From a checkpoint of a small audio frame classifier.
Model: arch crnn, depths [1, 2, 1], widths [96, 112, 144], rnn lstm.
Training: adamw at rate 0.0018, batches of 64, held-out accuracy 79%.
Data: trained on synthesized solo parts of chorales (CocoChorales), 39062 training examples, 1.3 epochs.
Rows from block 4, named by matrix and row number. Each number is 128 + 32 x the weight over its row's rms, rounded and kept within 0 to 255. All counts start at 0. Numbers have three digits each. After the name is the row's rms in percent of the matrix's.
# weight_ih_l0: LSTM input weights (gates i, f, g, o stacked) (model.rnn.0.rnn.weight_ih_l0, 768x144), inputs 0-143
weight_ih_l0.651 111:197127162149081088121111122171119153134155081092178182123100142144165162127174156126183053128195124149164141182157124106128147097189075147166139184125102145143102149160108181123102154141117123130152091113131129167108147125158176225153119162158089157122178121077167155155121156106166153149165115175147082168158153114188121127165142066130116142095084131144123122139106182091080103106133175191143073129119125122116082114116110143133130
weight_ih_l0.652 104:152086177121098119102131073097138142148096108117146180207220120161157113202066091102135115177155100076136113199115122071140097117133175124167148121088112145123066130145142147153138111114123105189115156151081119127139132139136101163172102096098066142155137079143150115138099194131092130144135083143120131142148101153146182172172107161151178126162097107145147153096094165159134120150160116108106091132165148147089100198174096140170089
weight_ih_l0.653 106:108138182139084129098161100132137173100142153106156135150171150147119107167111116084113127129191083117141154124117167092073151111143092119211102188133115103155082119122156177186174135189171082144120130140085134145157096148147159203097083101128113125166186141100124139121104174093162161153123111188107160078158134179175121097139193087168128165155107138115101141085182152106103151145153140146165155166104081070116134146196119144122165
weight_ih_l0.654 093:125105124089124137160124116152118076117142135188155133073109098164077079165157126130109142160120182094163089117125097185113095129138152119118154094081140093187121148102118189104149098094068178107065082145153144155152170099061150142113108122110165136077097193158084131138089103107134095137112159168166078085161164151067117124149109130108089126067079201168112134139084101060099099158130129113114099163121101129143063153143137115145096
weight_ih_l0.655 098:117122106168183075110088155164075185200164182171163157099068088149136186123137144139122076125151077126125132083161148177141109112157087149170141159179112081121157152128129098125084098078139103140157150164087166118124132098124121182150133094112129134167082111168101148083165105159139173115168199091091102160150096128151130070150151158089140103115186104101095117133131135112101124132163141162083120180106115182085121081129172097167146
weight_ih_l0.656 112:141081108109179133152137178159118174168168157123106157078124150140109144066158131115169122125149143124123194131165108185085126167124087087113151141125122103162167133132088093107131096083078178123166161108111145112096121148129146163122135136173179115155104112193091114142158074110123120130160135088074129130125116120147152062167162114094188121179185093064082139134185088138167099094077082100137139111219172167084137092157159135117124
weight_ih_l0.657 111:086106139156096071135091149143096153174083155156087179157109142142116114140084105126145085136109128156092143090132121141104146139140092151171130194182052080148162095164151055154132105105172156092134154108130136134158095155159147121140109125136135163159178112081085126102135115160168161172116115121081171100116075154108141120113138129091184106186144094119132138076159187153087092175164147127089074199155143148158185146163085128194097
weight_ih_l0.658 102:093107142162163141108172135147107182167117130071057142139093194128121125104166194122141069148098164138132186138123163141119122123150129085091128153110128118099167074128113116071131071104185187156169182105161102117108102153140122128183147162126105140147181102104126088099138082145103108075138099119109184131098166064083186100176090104163138098116095134163094164080156112146123087127123113118130169172146081097087127086084073150155136
weight_ih_l0.659 092:117122115108147148108099125152122121104199143107104117163155127069084138164099164139148095184113155116165190116169136139152082105124149153155144135085152110140141142100105114099110087134169193141130139181138133112127111103103133050120145098105112130091120142129123054086141084061069117090115146112096104139052124113095142078088149135182123210163174089075115093192074125112175066140136125077101100114144134166082160093108154142095094
weight_ih_l0.660 124:139111182136083159118142091203173166116092143122086159112152173096120058170160126135108127152159113111112134157096134054136105089094134132133115163153120113124119135113115140080118085149174166154089119192090142142087109121089088152148109153168073089126137133142171144160104140088114188155164069163089184064071148111086166161154118089186125129087139095120124125140131144126101150098138188105135147165160064114069191130115113175173133
weight_ih_l0.661 106:155116160065150132098129130155075142120192126109192187084109104166113150122117152094160065102184135176125101144118179132079175124116120130153174117125170134138144132175119133155168063084115150159114110098124132155157154131126129111164115135190103158095142082124159086126115144083081189148132135168095132102132133192180173120127204051185114162148109105140067110157180153100090144150112165160113151130137099097114135149188144181145127
weight_ih_l0.662 094:185178104112135121111113176108087113107116147104169140159125077196122156114139129105120134131152116173121105130108088178125133084131137151177117172073121135153088168083086158157095169229136120080078105098118189111116168103155152242079122096104121158099150096138092118141108130131121085151115193098160116140106112143129045136098112126127121101105157192109161138133113133085149192126112168158131107155135150121108088135112143116102197
weight_ih_l0.663 091:086114145145107092142165121067187122150155178130142170072104127140164106096100183162114150185149101085131174131157161088171120184067097099122109160166091118175127090088155070092141128133098161173130176145159115118134104169100102078099096146108152101100090158072133093118119137115180077099099164101186177146106088129024121134126142153082160090120109113151124086131166099126117131097144144092120080095146152090151148168155113164144136
weight_ih_l0.664 109:137096161151150119123123106159156168128169142134158193100132097110135132109135156154122168148104165139127159089149153158155113118071142106116078107173094068125135162150092072145102144109089205189202078150096157118161165116132114096183102134124189165141133104192164101144165098059112117121121178153098100142034134109152114101174095086124083132086108074114077087105135182131169124098133132132156126124150111204119126111159161111128099
weight_ih_l0.665 093:141099106139122104068100155130145187164173139069090077099092125098158113144137177185171180124151123143099156094145125094169147201134174116155142090196102077128140049185101110097143171163137127155191148168098136121134089086108103153175122120146135129127095077124106126174130127124108171099167099153131156131125159106157111156093119170137124106070118070094107136144097135085148124070083136061142171115187160172129149101137076128118117
weight_ih_l0.666 096:125045167134081100078086097198146096091141051071077170154171124174100148165127151104132172106166162124107139174098123152123136176176112114130080192162080109179127113166132141100143135118137115096105091121127152152159154124136161178154179114179164147151132077082155192143141153115145099143150138152102151122071109125083183113151160125181092091152132078176151069165143187095116150156132098123091127144122113128092108115152119146125119
weight_ih_l0.667 093:119176181145118108158151112120123129097163144132134131154108095166158140145181127133087159158114082193100156166174132129105199157112106137113151115155137120085125157162108120163143149152069097112152088085077098125088104140188170130162103087183106134117098146059146097145112079106169135118176116156095150130130180154117084165149198093095099083094135091157084106168126103111051108104181179105176137090110139139129091169205157132120097
weight_ih_l0.668 104:117091156191077174093133092067138083114109109071128142180194157117181055138130132096094152140131186079112129139142148094150113082086190161090140058137077147105129085096103164109150160138166100169095116145121101086129167118123123120132176090059100148146100133117127129126070155139091106121060093137137141131141156089144099143100139202116131102100138093146184116092146071146138138173079112085154138125081126111102107174153137120106160
weight_ih_l0.669 111:157083096094193135115098130101152156107125159140167173074108093060144120137136143101114126128086153125072184158163137182111115153134102095076127094119094119093163120125105118130158098061129155189202128120102159100096168137045136045129126155108134105138131109169093071170180125122110142109133117151088114121090134121074161144135107166103098190166131132130095145130129108080180102172108170073167166126124170183130167103096096112137097
weight_ih_l0.670 097:173103132157095077065079133139122134088101135135060081131104106102112129127113156102116148094153139103184142114081056124154115083120183179155105121043157157116111135114084142110107180164124128180095154098110138104081102161128143156070180168075117131085099154156106134139134108158070126105146086178162129074180127092095105210141080146081089107101088130138120135104090158122162191152127151134100081162076124104130126129136159124125142
weight_ih_l0.671 112:150131164123121127143158106112142133085139168114193122159161100147131165164120105142162172124091105176122126126143112160165063107084175156121130052102163184059161138125127131126124076132166097145087123118173116087177109102088084107095156070110172159081120106179157053121105160082122111143053097100076141126144080187143125102126145120160101117090157152187093153144102104129148094152081103153190095129138170099089107108121163131079104
weight_ih_l0.672 095:115153116149123161161164114192070127200121155081140116113083172192067113140103133114158074070144075121142177170157193114095158143128122117133088137097135164160088152176117138145081159102133087122171081160158168170101147116137178086129078154130128154182186123152136172166116150120157145159119139149126144110073094102131157148161185092115098078124165101129080063109103156129143163123109139133102144164187126116147149115115132131204087
weight_ih_l0.673 121:086106092079159074176174124105158081110148166179063071050045176122127150074167129166098125128124096114125113109109069140135159205173100118156093143174114093165159101119120130110074100134067190108179138125122115168068120153126145101121112138127172113177093136167102107113109101172174135091132115141171169161128136109136152103184141127112111145117138118109148131089133118105157103151146124134152127154185143150178165054114140142160129
weight_ih_l0.674 110:091161185092120088131142173173104152134174142158195151092091116116115100177100104115120180133186116183126170129160159107164155135158122103146127145135094096075154135095144128108133091130115137130103104183090100091156160150046111052155151080101129156086121114080153139120115149102043183193090168137087137142087145137096088133148173136160130147095135082126120092127118178095122069155112171109119089182165160161122138171115160119112093
weight_ih_l0.675 113:107159122147124096140163120125178158152069107078090090131124102180177173142141134093149153116158104153184102132112112083170089114162097174143165120087106184154069161078131094085109163183102141074066138132175149115120124101097157205134149127070076150074139143086117111072133165133150110145154109090140072149195123134098043142107162142150129088081088153167170125131123121157145149149094123141109090158135139105130102129114139134087186
weight_ih_l0.676 111:114118148131074151144081059130168149125131073075113147174186122155154099194140115169126132089094104137141090149131161067157102143084153160127130137188144223150133140141187097151138133132188139166104149142117099152133158145143098189132092083106114100153113075136099164165122146098102182192131103121099116140089171141136126113117171108184089130153121113105095086123111185129180108163148143140141087175149149083106135204131091151111074
weight_ih_l0.677 090:142171161143150170111150085099137128178065103122145210091141117122086078116114155177160160101116096152123163097128121123152135171101173118173130169115068097136121085149117174145172135081106126095182119152108132075135085143088138130146065158178148094136114164103185121109157133118097141144130076110180109069126162112076137118131191092176102155099128132190111154115184189160096157142106169114111154151123124176121127124165072172177086
weight_ih_l0.678 100:147098211131079099111145078193125199137173095099122174164072160130125141143157097118126076135178105120142084157111129123161188094116093139119047176135072089113143126136134145176174120148095139098088148148177155106090141174100095166149158152117071159161113096104099125161112174113158165168101102154135156120099147176174132160119146063142124105120111145175141090103145165098103162182167152164115076173093149101128139156154101141145141
weight_ih_l0.679 091:160136198086113160121099110165163114118163074145157167157144143204116114140181133084148117080168154157118160146075144122078144089137154123156099109159133170108083127090095164137112160150081169129060088164125109141120098162125126178091164117090076145135084138085181150069124176107123126167126140098142103088170158123145141150078145072086172112161091117138099130107169155092121140116175132193187079108173106135084088164108162135095123
weight_ih_l0.680 092:117155147170190119074088145093106121071173099088129163193130118160173144160134141114172087125097078162102165109112101160132105098142108130090127144147178120135135173177079125129140103105132109158095181126126109163152149143200085146127086124152104201097150115151158146129184129088151167082119170107111119132070106120118099100082180107099176111135216135128111122171184096142138111114142178193151155119143165148068143156170129130154075
weight_ih_l0.681 094:160109147179145184120095102176181127097105141095102132144197199128136133163152113122082156176160143096153071098151112116134161145075131102121166120075147157113091111116107136145168104163087145087074123128162130102144162157065077098119115092099083077139182141132087116149069209092073131127127110109114104120089149104168110188159109155125130140143091126204126173147092117168128180123107131167123072143090080115152118158144081117089126
weight_ih_l0.682 087:168107184184162131123183158148129127125178107111161142150109187161119113135171203115127180110103179173147167122076174166097165169113113156185132173165120108142149134094191096117197099118144114145136107132158160167139166118145159096080159109174155153144142085093178166111148098113144142175092151193142150147094133114147123141104150087175106129123174153106096078109139174162111097169173130144078089133113125112118154182169081148190135
weight_ih_l0.683 116:178171129108138125054123182110109098145114140093156111117117100170131131099127133076155145134126125180128060070161108197110136119166114160146134139094136167086138176091159098199148093123191075150128137151110116167114092105157161098103140061122144114108116157106160113140127117108102139115128119127055144181089129146166079087112145182113151172101109097111104132179139097130111075082100088167126086060076195129060124084112112095138119
weight_ih_l0.684 103:142112126088181159132133110120142181146185177107161170149153111078144117125149145162140082143141141123127135096136132148102125149109132178089153153135124092088102145135142131173133076065110179180142104107137126114109158093145150117102097144104130201179082142197081133160120081174103094086147158148070092148045088095096114065165073140170159124172155098090121103144173135121186084142096097080112139137119171170146162108130127099172064
weight_ih_l0.685 091:117141187114174134139102139113120123102181126116120119083109155114134148110129145161118174180158105097172157145132147137151088125097132147094139125075080135137102127124111150154144154145096118145132086182096111074122121164078110103140199158067127115080059165113109083142214156110085175188143072132088169110130165184126118075165137148167091157081173126132198141134082137095116090147172184090157103180126140098156114081068158141116112
weight_ih_l0.686 105:185206153123095110117129109173147161152118123176135130138064093159108147156162120089109150118141128131158178167187117098087163099121095108163096131144114111148183135082140195094138140110098106083092083164133180152128087169100189171116130113070147088109101158122175142082085147151071103160154091165174146136169143176121177166165141112141105157098165131104165094087162105158132115197125150158096154160161121121198081133096122126160111
weight_ih_l0.687 091:085079154104072128169086099172105111127096105110149129197161170128151136150121092118179102147173084152140093109084109114100192156098138192146128145128139118150171104169146160118140114089172137108061154151172114118144158142167112114091113095168146169119066106121080136093085172078140157145165151088082150076052087164092139147116164167085174156142112084147122116180120158127090085104156146122076113181148164150106163145135114174121099
weight_ih_l0.688 098:081115144209133218118131097096114173141132156089076188115122135126152146199151138182150148137158094119079168099120177084125141187096120145124141157145140142143064075152159151166130099066112099135146127174105121084093088164100097116175117122093142158112134159087079141153092136134189127096168162073118106140105152151124134158124123131161132100152103150125181146082098181112137149174171097158081125109137111149104127149117081098166049
weight_ih_l0.689 100:118167080182096115121108163067138148140111141187192136152132129084137100166142115125146200201143178115167141160083142156148123206090174097143171113089142168133162109127113080079118179088112139166162117135140105064146126148145115146142120112089089125101147158129080154114094155147114082091107136079130105118187070126114139162048123110151110153069119091118115198155084098099088104182148111133109105124099101100129120194155137119137114
weight_ih_l0.690 090:207092109145097145062103140165124122161072117100139152110099096194180121102118116065104170124157131116168081098176137142098172052124074067125118130098105132108073110078132128136158162129172155091089110132099171118154098159111166166078070111102066114122167101068155186084131153068107112145124171093115128153173102158135119178159127104148161137137110087100156115148135098145109152079113143154123120104098100107081118123094167143157159
weight_ih_l0.691 098:174114152162082153072144147114154107096133116138111174155157134138121062100098117169104095112170075167110113152158161101148146109152104112175148162173075119155133113122171124100167136106163127169100109182145106087108132130156118154182091078101147176093134131080167142147085187063126168135165172153104160146052101122156108153078205124103087157087122107139138124098078196161143147147163153157093180184133167131111144145114125146167074
weight_ih_l0.692 100:133119102104114128075150097155101171185141171114114165090126180143124140152173176189135122144153146093144173110109123100112126124117063062169136092107156106128155128193125098143138093123116168085142117109139130088157154094156142132146068188154121111159151130108119093161136130173112139137192128085135207129098115111073148139191090133108170154155111094105102154063192140151171143128110161142082142129186084085083211105150137111183143
weight_ih_l0.693 128:147166158157089143093095135138134173148138147124118176088078095131123131082123187115124106124176095179093153163131204110132137109123127107156098162177115104110105102151137118173166137110150162133166122182078185169125100179122142162172137112127153135129135126086141128180142155143119197151188169161114176120065175164158136104124200057119099170151136154129112120117141201115131095118172200165100144137172130171102127113182133200145137
weight_ih_l0.694 096:100139175143174160130157145073114097097123154087124162126102171097087086152089135128157098108123098080091144158089099133149136152079154165159127131095112125082140134171066107104174167136127135180126126083098140109110140119106132174169105095114163134181192150159135199148139101076118166185200087133173148082119133082132166100096142108099086088145105058131138067099150150183137164142172167138152107169135067138109181158162136125164107
weight_ih_l0.695 116:165164183088090132123115082143157149118159132133135192159135164120075065142107138106172120131182122113162113164161151107084102141143117070152071133168102101105130144100176154157182143086158164150124132199099172108161130123099110114163090083152100113092156143110167109177114107134095150142173126160117084114083135120155113113150202091145092127139082124165117073053111211147099112171136199108120107197116094126095134165151098137118137