Weights of a small audio frame classifier.
Training: adamw at rate 0.0018, 800 steps, batches of 64, held-out accuracy 79%.
Data: 39062 training examples, 1.3 epochs.
Rows from block 4, named by matrix and row number. Each number is 500 + 25 x the weight over its row's rms, rounded and kept within 0 to 999. All counts start at 0. Numbers have three digits each.
# weight_ih_l0_reverse: LSTM input weights, backward direction (gates i, f, g, o stacked) (model.rnn.0.rnn.weight_ih_l0_reverse, 768x144), inputs 0-143
weight_ih_l0_reverse.636:479490493501491508483514493515473487499474519466495487546486497494527524526543521490523480477491526522499473522529496495486518494485482519483499521494543533488482519545497470503526438513528497462533542499442459501487506469516484517510472501541479496525515491513469523486476528488555463483516458460491487548461500474524514465505507522492524465556507445513442464541533490506497502473456487504521549467509501511471514493528508498492487
weight_ih_l0_reverse.637:498502499489494510465542473521479498488477519492463504527504512531478478510522476532536476528483476538471476505471510470509505479465500501495499532483462480539519492494508512501506516479504473507478498503470509539529508533467518502527498496527531485520510452502514492559518527476473523533486485524507541448479488490492552457532514500511496524478465494533504468458470554477514480561551490513469510496506479510470522491529468568533479
weight_ih_l0_reverse.638:555483526476518462509476545523469537480540496515523503482524497470463534527530518473543447530484522501509484476547475514515536474512490522477493502490543488524503529531460485535470461531491493503510508484467515468515492504504503525519461472500458525464482505492530523487496474511460521478513480478486499505526481535522471483478480525493514551520541515511493482498506506481454487523520531489462470483518547543486497482504557514480494
weight_ih_l0_reverse.639:485477517531480517493521492500515504493543510514508528513560514459532446498500460515472576542520538488481525475505480524504458498479516484501512475499511529473518485466531467476481526469507517521490525494509497463512539533488443493487544495442531466455457501465484504494483547520468461514486492512478499481510494507447506498523472517508495497483544475528516492524452482537514497495485495510496478501512486481486484523460527500503482
weight_ih_l0_reverse.640:489482504498479536523491528448521531497481542496499503488535495491514524519461475508497502539523504530516513469532532518547530495529504522506458494544457549518540520508494471526476492493515483524466477480580511460526469498522479467530520471485483496496453510453491480521500472525514526508470472508500518523481525479484514523501531488476548520494468523481521487498472480524462461519499485523538470520476491507495528509482505549534515
weight_ih_l0_reverse.641:538518490481504495489481505552456482507464504468484486466442494501474519471515527449501462479477455480524497488482511509472512478517490528531485530503524475521468501519465493522446496534493507489529485517492492523497491495543513541509480509545497520523535467487463500508480475489489474482495555449471516529506472511495493480535519473445528487511470524464479466512547508489520521470498468527454490529488514517489490488512469511539539
weight_ih_l0_reverse.642:504455515553456533458476515538477551516470476512472543505544515513511497531482488485537507490504525524496483476464519467488516490520484484549464520513458500520467490529503454494531519469521498498482539472503545505518468516508472504479522521517457490496491462500483539496525508482555499489478497469492516487461469506487502489519486527516509472543514480508483445529534512534507522526545531490509513516508485473506479523542461501498479
weight_ih_l0_reverse.643:482527498530471482542500477526541505462460515527489535462487525516495441498468510524445505558520493475535511467535508487541495497467486529488512492462462465516501496516474527552518498522515503512458501516502489470517513475452516520529530512467485477517475516437498493523457499499504473526468492513477520504471492512451474483507519505542478492466501505487493498524499523467475530549540508526477498507516530479489493531483505473491493
weight_ih_l0_reverse.644:504485466518509509522493505498509489487478511456484507534532558489522511473495532505515495505456467471514505461466477520530485541476483509459507489508487496509521496521531487491466494493538498477497540493518522495466481468546520466533480520498544503533502462488510478469467502472566513484485494472475525525465462519534503502489480502514508509557498456501477520517498470468541462495516473454448516531516494541475484519542496535523477
weight_ih_l0_reverse.645:496497480484516485526520483497468524516532508494506473457496513530485535470526510516510457477487467510518509500510473506537518518512485526538448487551467474543524485530414493512483524510458560489499487513482497507497484510484516525492454535524505492498459507484477504504503439489512516491512514462520543526513474467453493498514494508499504483503537537478487534444498512467489537489522517528509502526493499520509547491529529461531520
weight_ih_l0_reverse.646:485536524451536516516498469469498483492515461490538505505492525444515464486519473472493496523471474490488496504481540500459523479451524464496486478512475480462551521474543505509561531495470502532492493541490504474549520523487470486477515529478509481489511538489509496501547487486475518500510464514536477501494523502504503500526453503494477492477535472524517518498465478536512460470538493458502566514466488494488527468486489490480497
weight_ih_l0_reverse.647:468454484514476510528470495488472505520486458485447531520509501534477449474472489476489487549530502483527484525520500493493495493494526461470466497501495544495489455508542507518546532471481473543500509515533454470526548493518501515512531475496451486486472507496520482518480488518495503542461518475491480458521479490526523504508517514511517496485457463520502480522520542494525458485527538522537543535474514531518492471529514509489475
weight_ih_l0_reverse.648:488490518536456487540532462461521472495516504511525495487505500457485478510508478555481491536489534505476501470513539510541481479472464512511498499498438494508469514497520473497487480473518517509487504561527465441475522519507507430540499520507511545503445565523522479522476516493523511496505489522528507465500504524503526518494463495486519524538514506510534537487492495461514491517493484461514481521493479461489485463507509513473480
weight_ih_l0_reverse.649:516494544521532497481482533497521521547506513522475539495530522488510535479517493478530515528555538522507521498538517474468502521510508473535447474501466477535500507528533507512488517471499485499471487475456538499484485492491512469483451490519477487522536525482465482483463483489508464476501538497449492474508476525489469501491560510514491496497483502525489484503495528452492473541545533543466465525500519531462490521538503530488485
weight_ih_l0_reverse.650:470473532527492447468484505493510478492518482514518509488490500478507527453467516515533473484533481487472530525531525496520483505477474494496470527554519485521494506507471479481451525473508513490501526500475479538480514507533519482512468514531480525482483528474474538478491467489531498506535482495526526524458535522465527526527482463460495519518480510497456522453525492459491458522529549494482545535532488498496503525537484530521452
weight_ih_l0_reverse.651:539536484481488492468485534523471539533502472502530488485491527521484486476526499510463483488517501539515541543513515468489468484524465473503502548524465498479537480504514517494479466514465510457519517510469542476473516532511526489533455521500506528499486514503500535478506511515474480540473502500494488515482530476479498446528573502482488504460496515504482512519515532468469472480557538560464478488502513524514537486488488515511520
weight_ih_l0_reverse.652:509509492494453464511463526489499539466514488471518494522514477513499494502517517522518528481540542533526509456489494527506541519531512493525456493504490483490520464530460461525501478507465475498505487498547516531514521540536470540483502490473457493528482539449499547474523489514491496521505496489534510518497490468496516519460536524533533496474509519506491493462476511541454536530534484504516461542505523493518477520560470491513483
weight_ih_l0_reverse.653:467468484533471532481517535466513476529507536489501512471487556500504466499522484509485479532494481485452532465500513488486471512496499470529456478468479539502511516502495485480483485444532523514483482508519502463483484527473485487553507522468554512494465516522514513506544473494523522501483512482478533517461477474518524448554509534473492513485475460462470507524526501450520461511496520517512527539486522500511518519469492473525476
weight_ih_l0_reverse.654:510531490525490516532466472511542454520482498459505467527505517473478520524500449502496487531504519483509491529512493524522480495467514518528552472472530544495470507494556499530529457490548470527469486478517480517515523491497478509504490479500498504495494492516469515473486511513505521526473477471467509500536483529486458506480518505518515512497488524465534449512460489515480544510473481501464501471462495512544421521468514478448504
weight_ih_l0_reverse.655:494534481503478528506535535504528502534537518501492514473500482486508510511543557490461527512481520543506530462512495487530461519453506470453510479483505459468524521495469473455458515483448533575516485502496477495478483516454497452498536526483494523467443511524484464488515478522493528504520543505484508514512476512504493512534522493520466538498522514477516526496504495497536480527505501483525495522469486493529493471504499502467462
weight_ih_l0_reverse.656:554491531500521464519497468482510534485520534515516483485442490495499509466481538462515459475529462548470482516534491515458508487548516521482504533510523463498487494483524501488486518484547525487495484554463487516534501484497527546519492504522459520448520465498539487535491490479474507517513523537537524472495554497531486485524513475492502487511505510474501510473480546470520467504538519502469477487487502518521494509513506545529528
weight_ih_l0_reverse.657:497532525468523486502509499507516480506515478517534551508496525502481483511479530533537530532526520519510463511472498489538512479520484451467481500544498483527478482479548496540550506459509508481482454554468488470533484485485486460477541482485529508501514469493493515521477486473480493487523513505526479469449515481506470494522532463545528537497525495533507522512547496500506470497533533484529515498520503508530530549526476480545517
weight_ih_l0_reverse.658:503467513499507473499535472481485522543463469509459544498493490512479530486484561476514518505467518499478491495522501508484509555508473525524508509534482498494533461535444474487504486464494510506559511523527509461493513516517508533489480543498492506534523491518463519507491504479483505539499465455461546527474498482449499533508521465503517474521497489499486510453518500514509526508539517484512508542537497536511550544533512474532487
weight_ih_l0_reverse.659:498471534476508508465467482545519525483519497524494508530504472518488510491487522447470510459525505503481490525530505540520538491495524466483467481509522497509463527481473480508542480511457509556502479514514529526522484505494477481491465510524498480501540512529501511504564477479490534553509496506477489515506483544508495521477506482542459488528513445533520490482511534468491484494492509524545525542525495516515476534484533569494467
weight_ih_l0_reverse.660:461451493517450527525505498498515515488431512476470497523551501506507489523501507514521505496527506503488447509482488458498471530482503517491462483501505523508448448505492475499527493525518486491467553508520537500533470499536521532534515509523497452510498473459460517523498506539544507517520514454513524467493448449520510516517517551528533475512456520513495477465499515491501483493518504466463501486485502456513521516500484493496496
weight_ih_l0_reverse.661:530482486499506496443430520503537467484468501482493480518478491476503510523508512468509518523511539509525522516520529497474514523514528478526493521516493535479524499516543481500566490540523509502471516546491525502521522507513507534529525503497459456527488507510476527514456520449488506500496510459473505523488480527506527505512518487528532505475477481542529500513509482482523537510496540475516547543529498503479491571542533506522532
weight_ih_l0_reverse.662:524514526468521512500481472549508538515457520453484522510515490481455519493534477484498476485485468472547475514480462506495538528523499529528471505483510494531500505534455502484512487506477519540497467489461545509458468482498547547469457551518502508483504506489489537511510485462486477527531459478503537513482485479482505482522509478496484465474512489505513516514484490466447532487525511526482528512546526502472491495521475514551530
weight_ih_l0_reverse.663:482477487541485518513495448520512505496461506497478510525545483491523479526526480487467517546520538467495500468462508451537505526496519507468477489494485550516496469483515497490517519502490476477446546501512520511502499536485505503505496501483453463509492531463476493463463516519518480489464517507517508492507491475464518519502461530505514447469461527543543520490469498527498522521460513475500483472474459471534458532514485460459489
weight_ih_l0_reverse.664:508541521483502523533505479494517533508521522500496523478518458482497483521474515465468517497475493485546502501483475518509480474492499484518525477459510483492495464461505516483496532551466500534472494482530500502530497532499501527483528529487485504427468530456521509501479475538435506491470464488549460470556504520476487542509523488507486480436477539510533537475471483503452517518518486531473491496484463482517508518497501501509503
weight_ih_l0_reverse.665:515476541505450486473486491508457527472455468506481473490498470546474481477493484462522489479485525506512495491503492489499545485533519480513496543475483488541493487513518486484507499504509526498477490499468543529471502508502505545488452508556479455539554475503491547521486478486500518540521492526517510522493495481451466530540542505501529492496523525495504492464494474529510523518523537514449481498533475461519544548490475485521504
weight_ih_l0_reverse.666:497478483505530528482492491528467493496507475477471522505524486502481492501477547488543516454474511502501500553501488487462526500492456459518491470484485536510502479499461461467469485524517481502539531487492523488463518499523471505511489549519478469499553462504498490506455511472461488514531493447475529502536485510474475522518541514513491469524532481503501476513511490528477540498502481499489511538541474470462491545528540473552540
weight_ih_l0_reverse.667:526474541480474500512470500544488507522497503492486528531481522488457479509494488506518481524543490489508500539513545488473542528510469501515501506533505518474473467478515503538528492473490525500526472498491540533528498520485482501509477532526495483486474470462481483500478498505509562543491477482466492458474535507521536514483511460532522503517483496538487508496518566496470472530544544531487493536502519538494545542480457529505460
weight_ih_l0_reverse.668:534536552479512491502510468545504561487460492471477543517502474547490509481495507495529450550552469497530528486518488453501511488503481490480453493521486460516501493508488526478496459487504523500498483479484535527494507531493492504530462502507482478540532487453492486498528465483517510528527530495521523484503546484492478478511541475509514503537515484514485497492551543474511519500542511496471477532533478542525525482532515522529488
weight_ih_l0_reverse.669:499500535546476528492511463500501491530527508484514521524518497540477492542526466532522508463505514522460522491496556502514474489473528474499469502502459499438487506507522509517490477450493471528504519512481484493544530510516475487528463489547475489496514465480544502479509535473501542536499517511459484534469533495497530475510485431513484470461506480476506485495521562489524478503515516491514493473469462482474497474482482538472502
weight_ih_l0_reverse.670:470532521498522475491534542483511529489499498530521515470494459519460476480473523540510487558469489530491507461504473515549516523499463543521470498528468471485552478499492507489493527506454548532522508537540455469477478516477510494486516506515466533486500500496478452514528462531504466520481468517514499479534522495527478498508489470463514502482546493509521544490481515478490526534531482520478540471494512475508481518509533472484498
weight_ih_l0_reverse.671:523475554480467483504551514557469504549525512507503521523484469551482539491527513527525463505537510499515536539474518464523495501533485471502525485528482480508462525495522468514468474489538520515484496526483515488529511491460509540486472515478484514456511489462515489531501472502471486518472541507513501519512532481538487534477473460502479468500477497467459498535498486518513459521520529465475466474466531525509536491524499491516508
weight_ih_l0_reverse.672:467456523496494506472458464516488476501445499454487525517543473469487496497465447487484494471533492485523511517471504481446485463513527483505534508497479498468463479461533457524559480523505475513463483495531482501526539531476467517476521480496504475516496506464490492527481536447510539480473502509521464502500548501489500469463500534504500489475463462521477462497493499490470513487522525500487537475515510531513508540503502501481510
weight_ih_l0_reverse.673:506507507505447509491491496517498532498456489540489493531490520517508514472486484499489486501472464475481504511455517456519499457482536479547531530471499487485463498498530452518516505509538449494533506462480532553511499533446470531494474484486510522465524469496530509530484527527510498487547522540488478513445494523484484465542515492536455520500500500507489484535517492518477496546528522483478471483526495526515525539521529524496517
weight_ih_l0_reverse.674:465529500505458502479538506526514492504499471466474523492524500502470459524523478502458529528511524478534504511514517454522496484512513492499517481482506542474493512523482543493493536528456513534479487479539482468509541524461521508477525470452458503501515495457498526471475519511512500498502489502545519493526527511506467564469494512528448451483492511497519525469442501506461517537489532502474504475472462487532475506463489480517474
weight_ih_l0_reverse.675:481501497517480504539488470468547482528489489516500538494497522496529498533505460513495548530492529527526500481517475476555515506476517505469459454498495516485491467473516472498476461522467532553499531537515497497511491526443503425494497522518516512502501506500484499506536466483468486501525475533500490497464489519488547501511524549505480460486475538508546541514451512497480501526498494455485502522471528489506495509522474511488444
weight_ih_l0_reverse.676:457505528499489492457455534503474464483483531495503511536494527487511515502463470460551513489503506519484504538474469490525497459480530521535482468511492551505516520517535514478520465490562529504494533502492485496536480503552463472480520515506502520531494445529527525517515517448494468482503501511468488515455486482539502470504488515536545492539525472489510487520499518507515482463479519457501520530492533527483512501522481504493448
weight_ih_l0_reverse.677:470463530535483513521526505477541490475468518476476492555521495480472468540462530494503512483530489497521499480465525488498525506497493512498482534488479491474492509510527454525487552489547494563477508515492487478462533483463493521530474480498482493520478447469498517539481492495516527529486491480497499506495481469449489471539487518505546522495464502490501466504488548486480468501550536480460497522496506483477476508551519505550517
weight_ih_l0_reverse.678:507522526510490537531519514511497544495502548529485526499517507500518518519493476515537483561511518483455491464496489476510529526512463561524482514488486510495501443520501482557448482475514488506441488520530527506475463509509485513485506468472477506522479515500514469506466487505514499495525535481483504492508459510544476460534504496486513475513475499525485510477525524510510504482516508546477489542445490520537468464549474510477455
weight_ih_l0_reverse.679:500515497456485504496494475523455457460497527455523469502509478526522508441513487441463482482504516531501507485480521501459477486528524518505547518478535520499505494461475484505509536554491501472532487497489520533506534485519506596512506493504525509481489497499523506490493474506515496532516521514491511511530471503472442494513527501502523510471535466462492501497504460514458515507477478545474480492505524477509455513496551506466519
weight_ih_l0_reverse.680:520487498512530480531524544488494542505544504516524539522483500483495503493477528464548504499496474508458519490466512508487487479499496491492463480492522505506496532505502535545501469471482524479551478441486521501551523482468471444512464475535542490510527494510523468485513480492522534475485489516518469527462515532511531515490476480508488507544512473526439531539528476490516444509506504484554520524506485494506498485521496526501454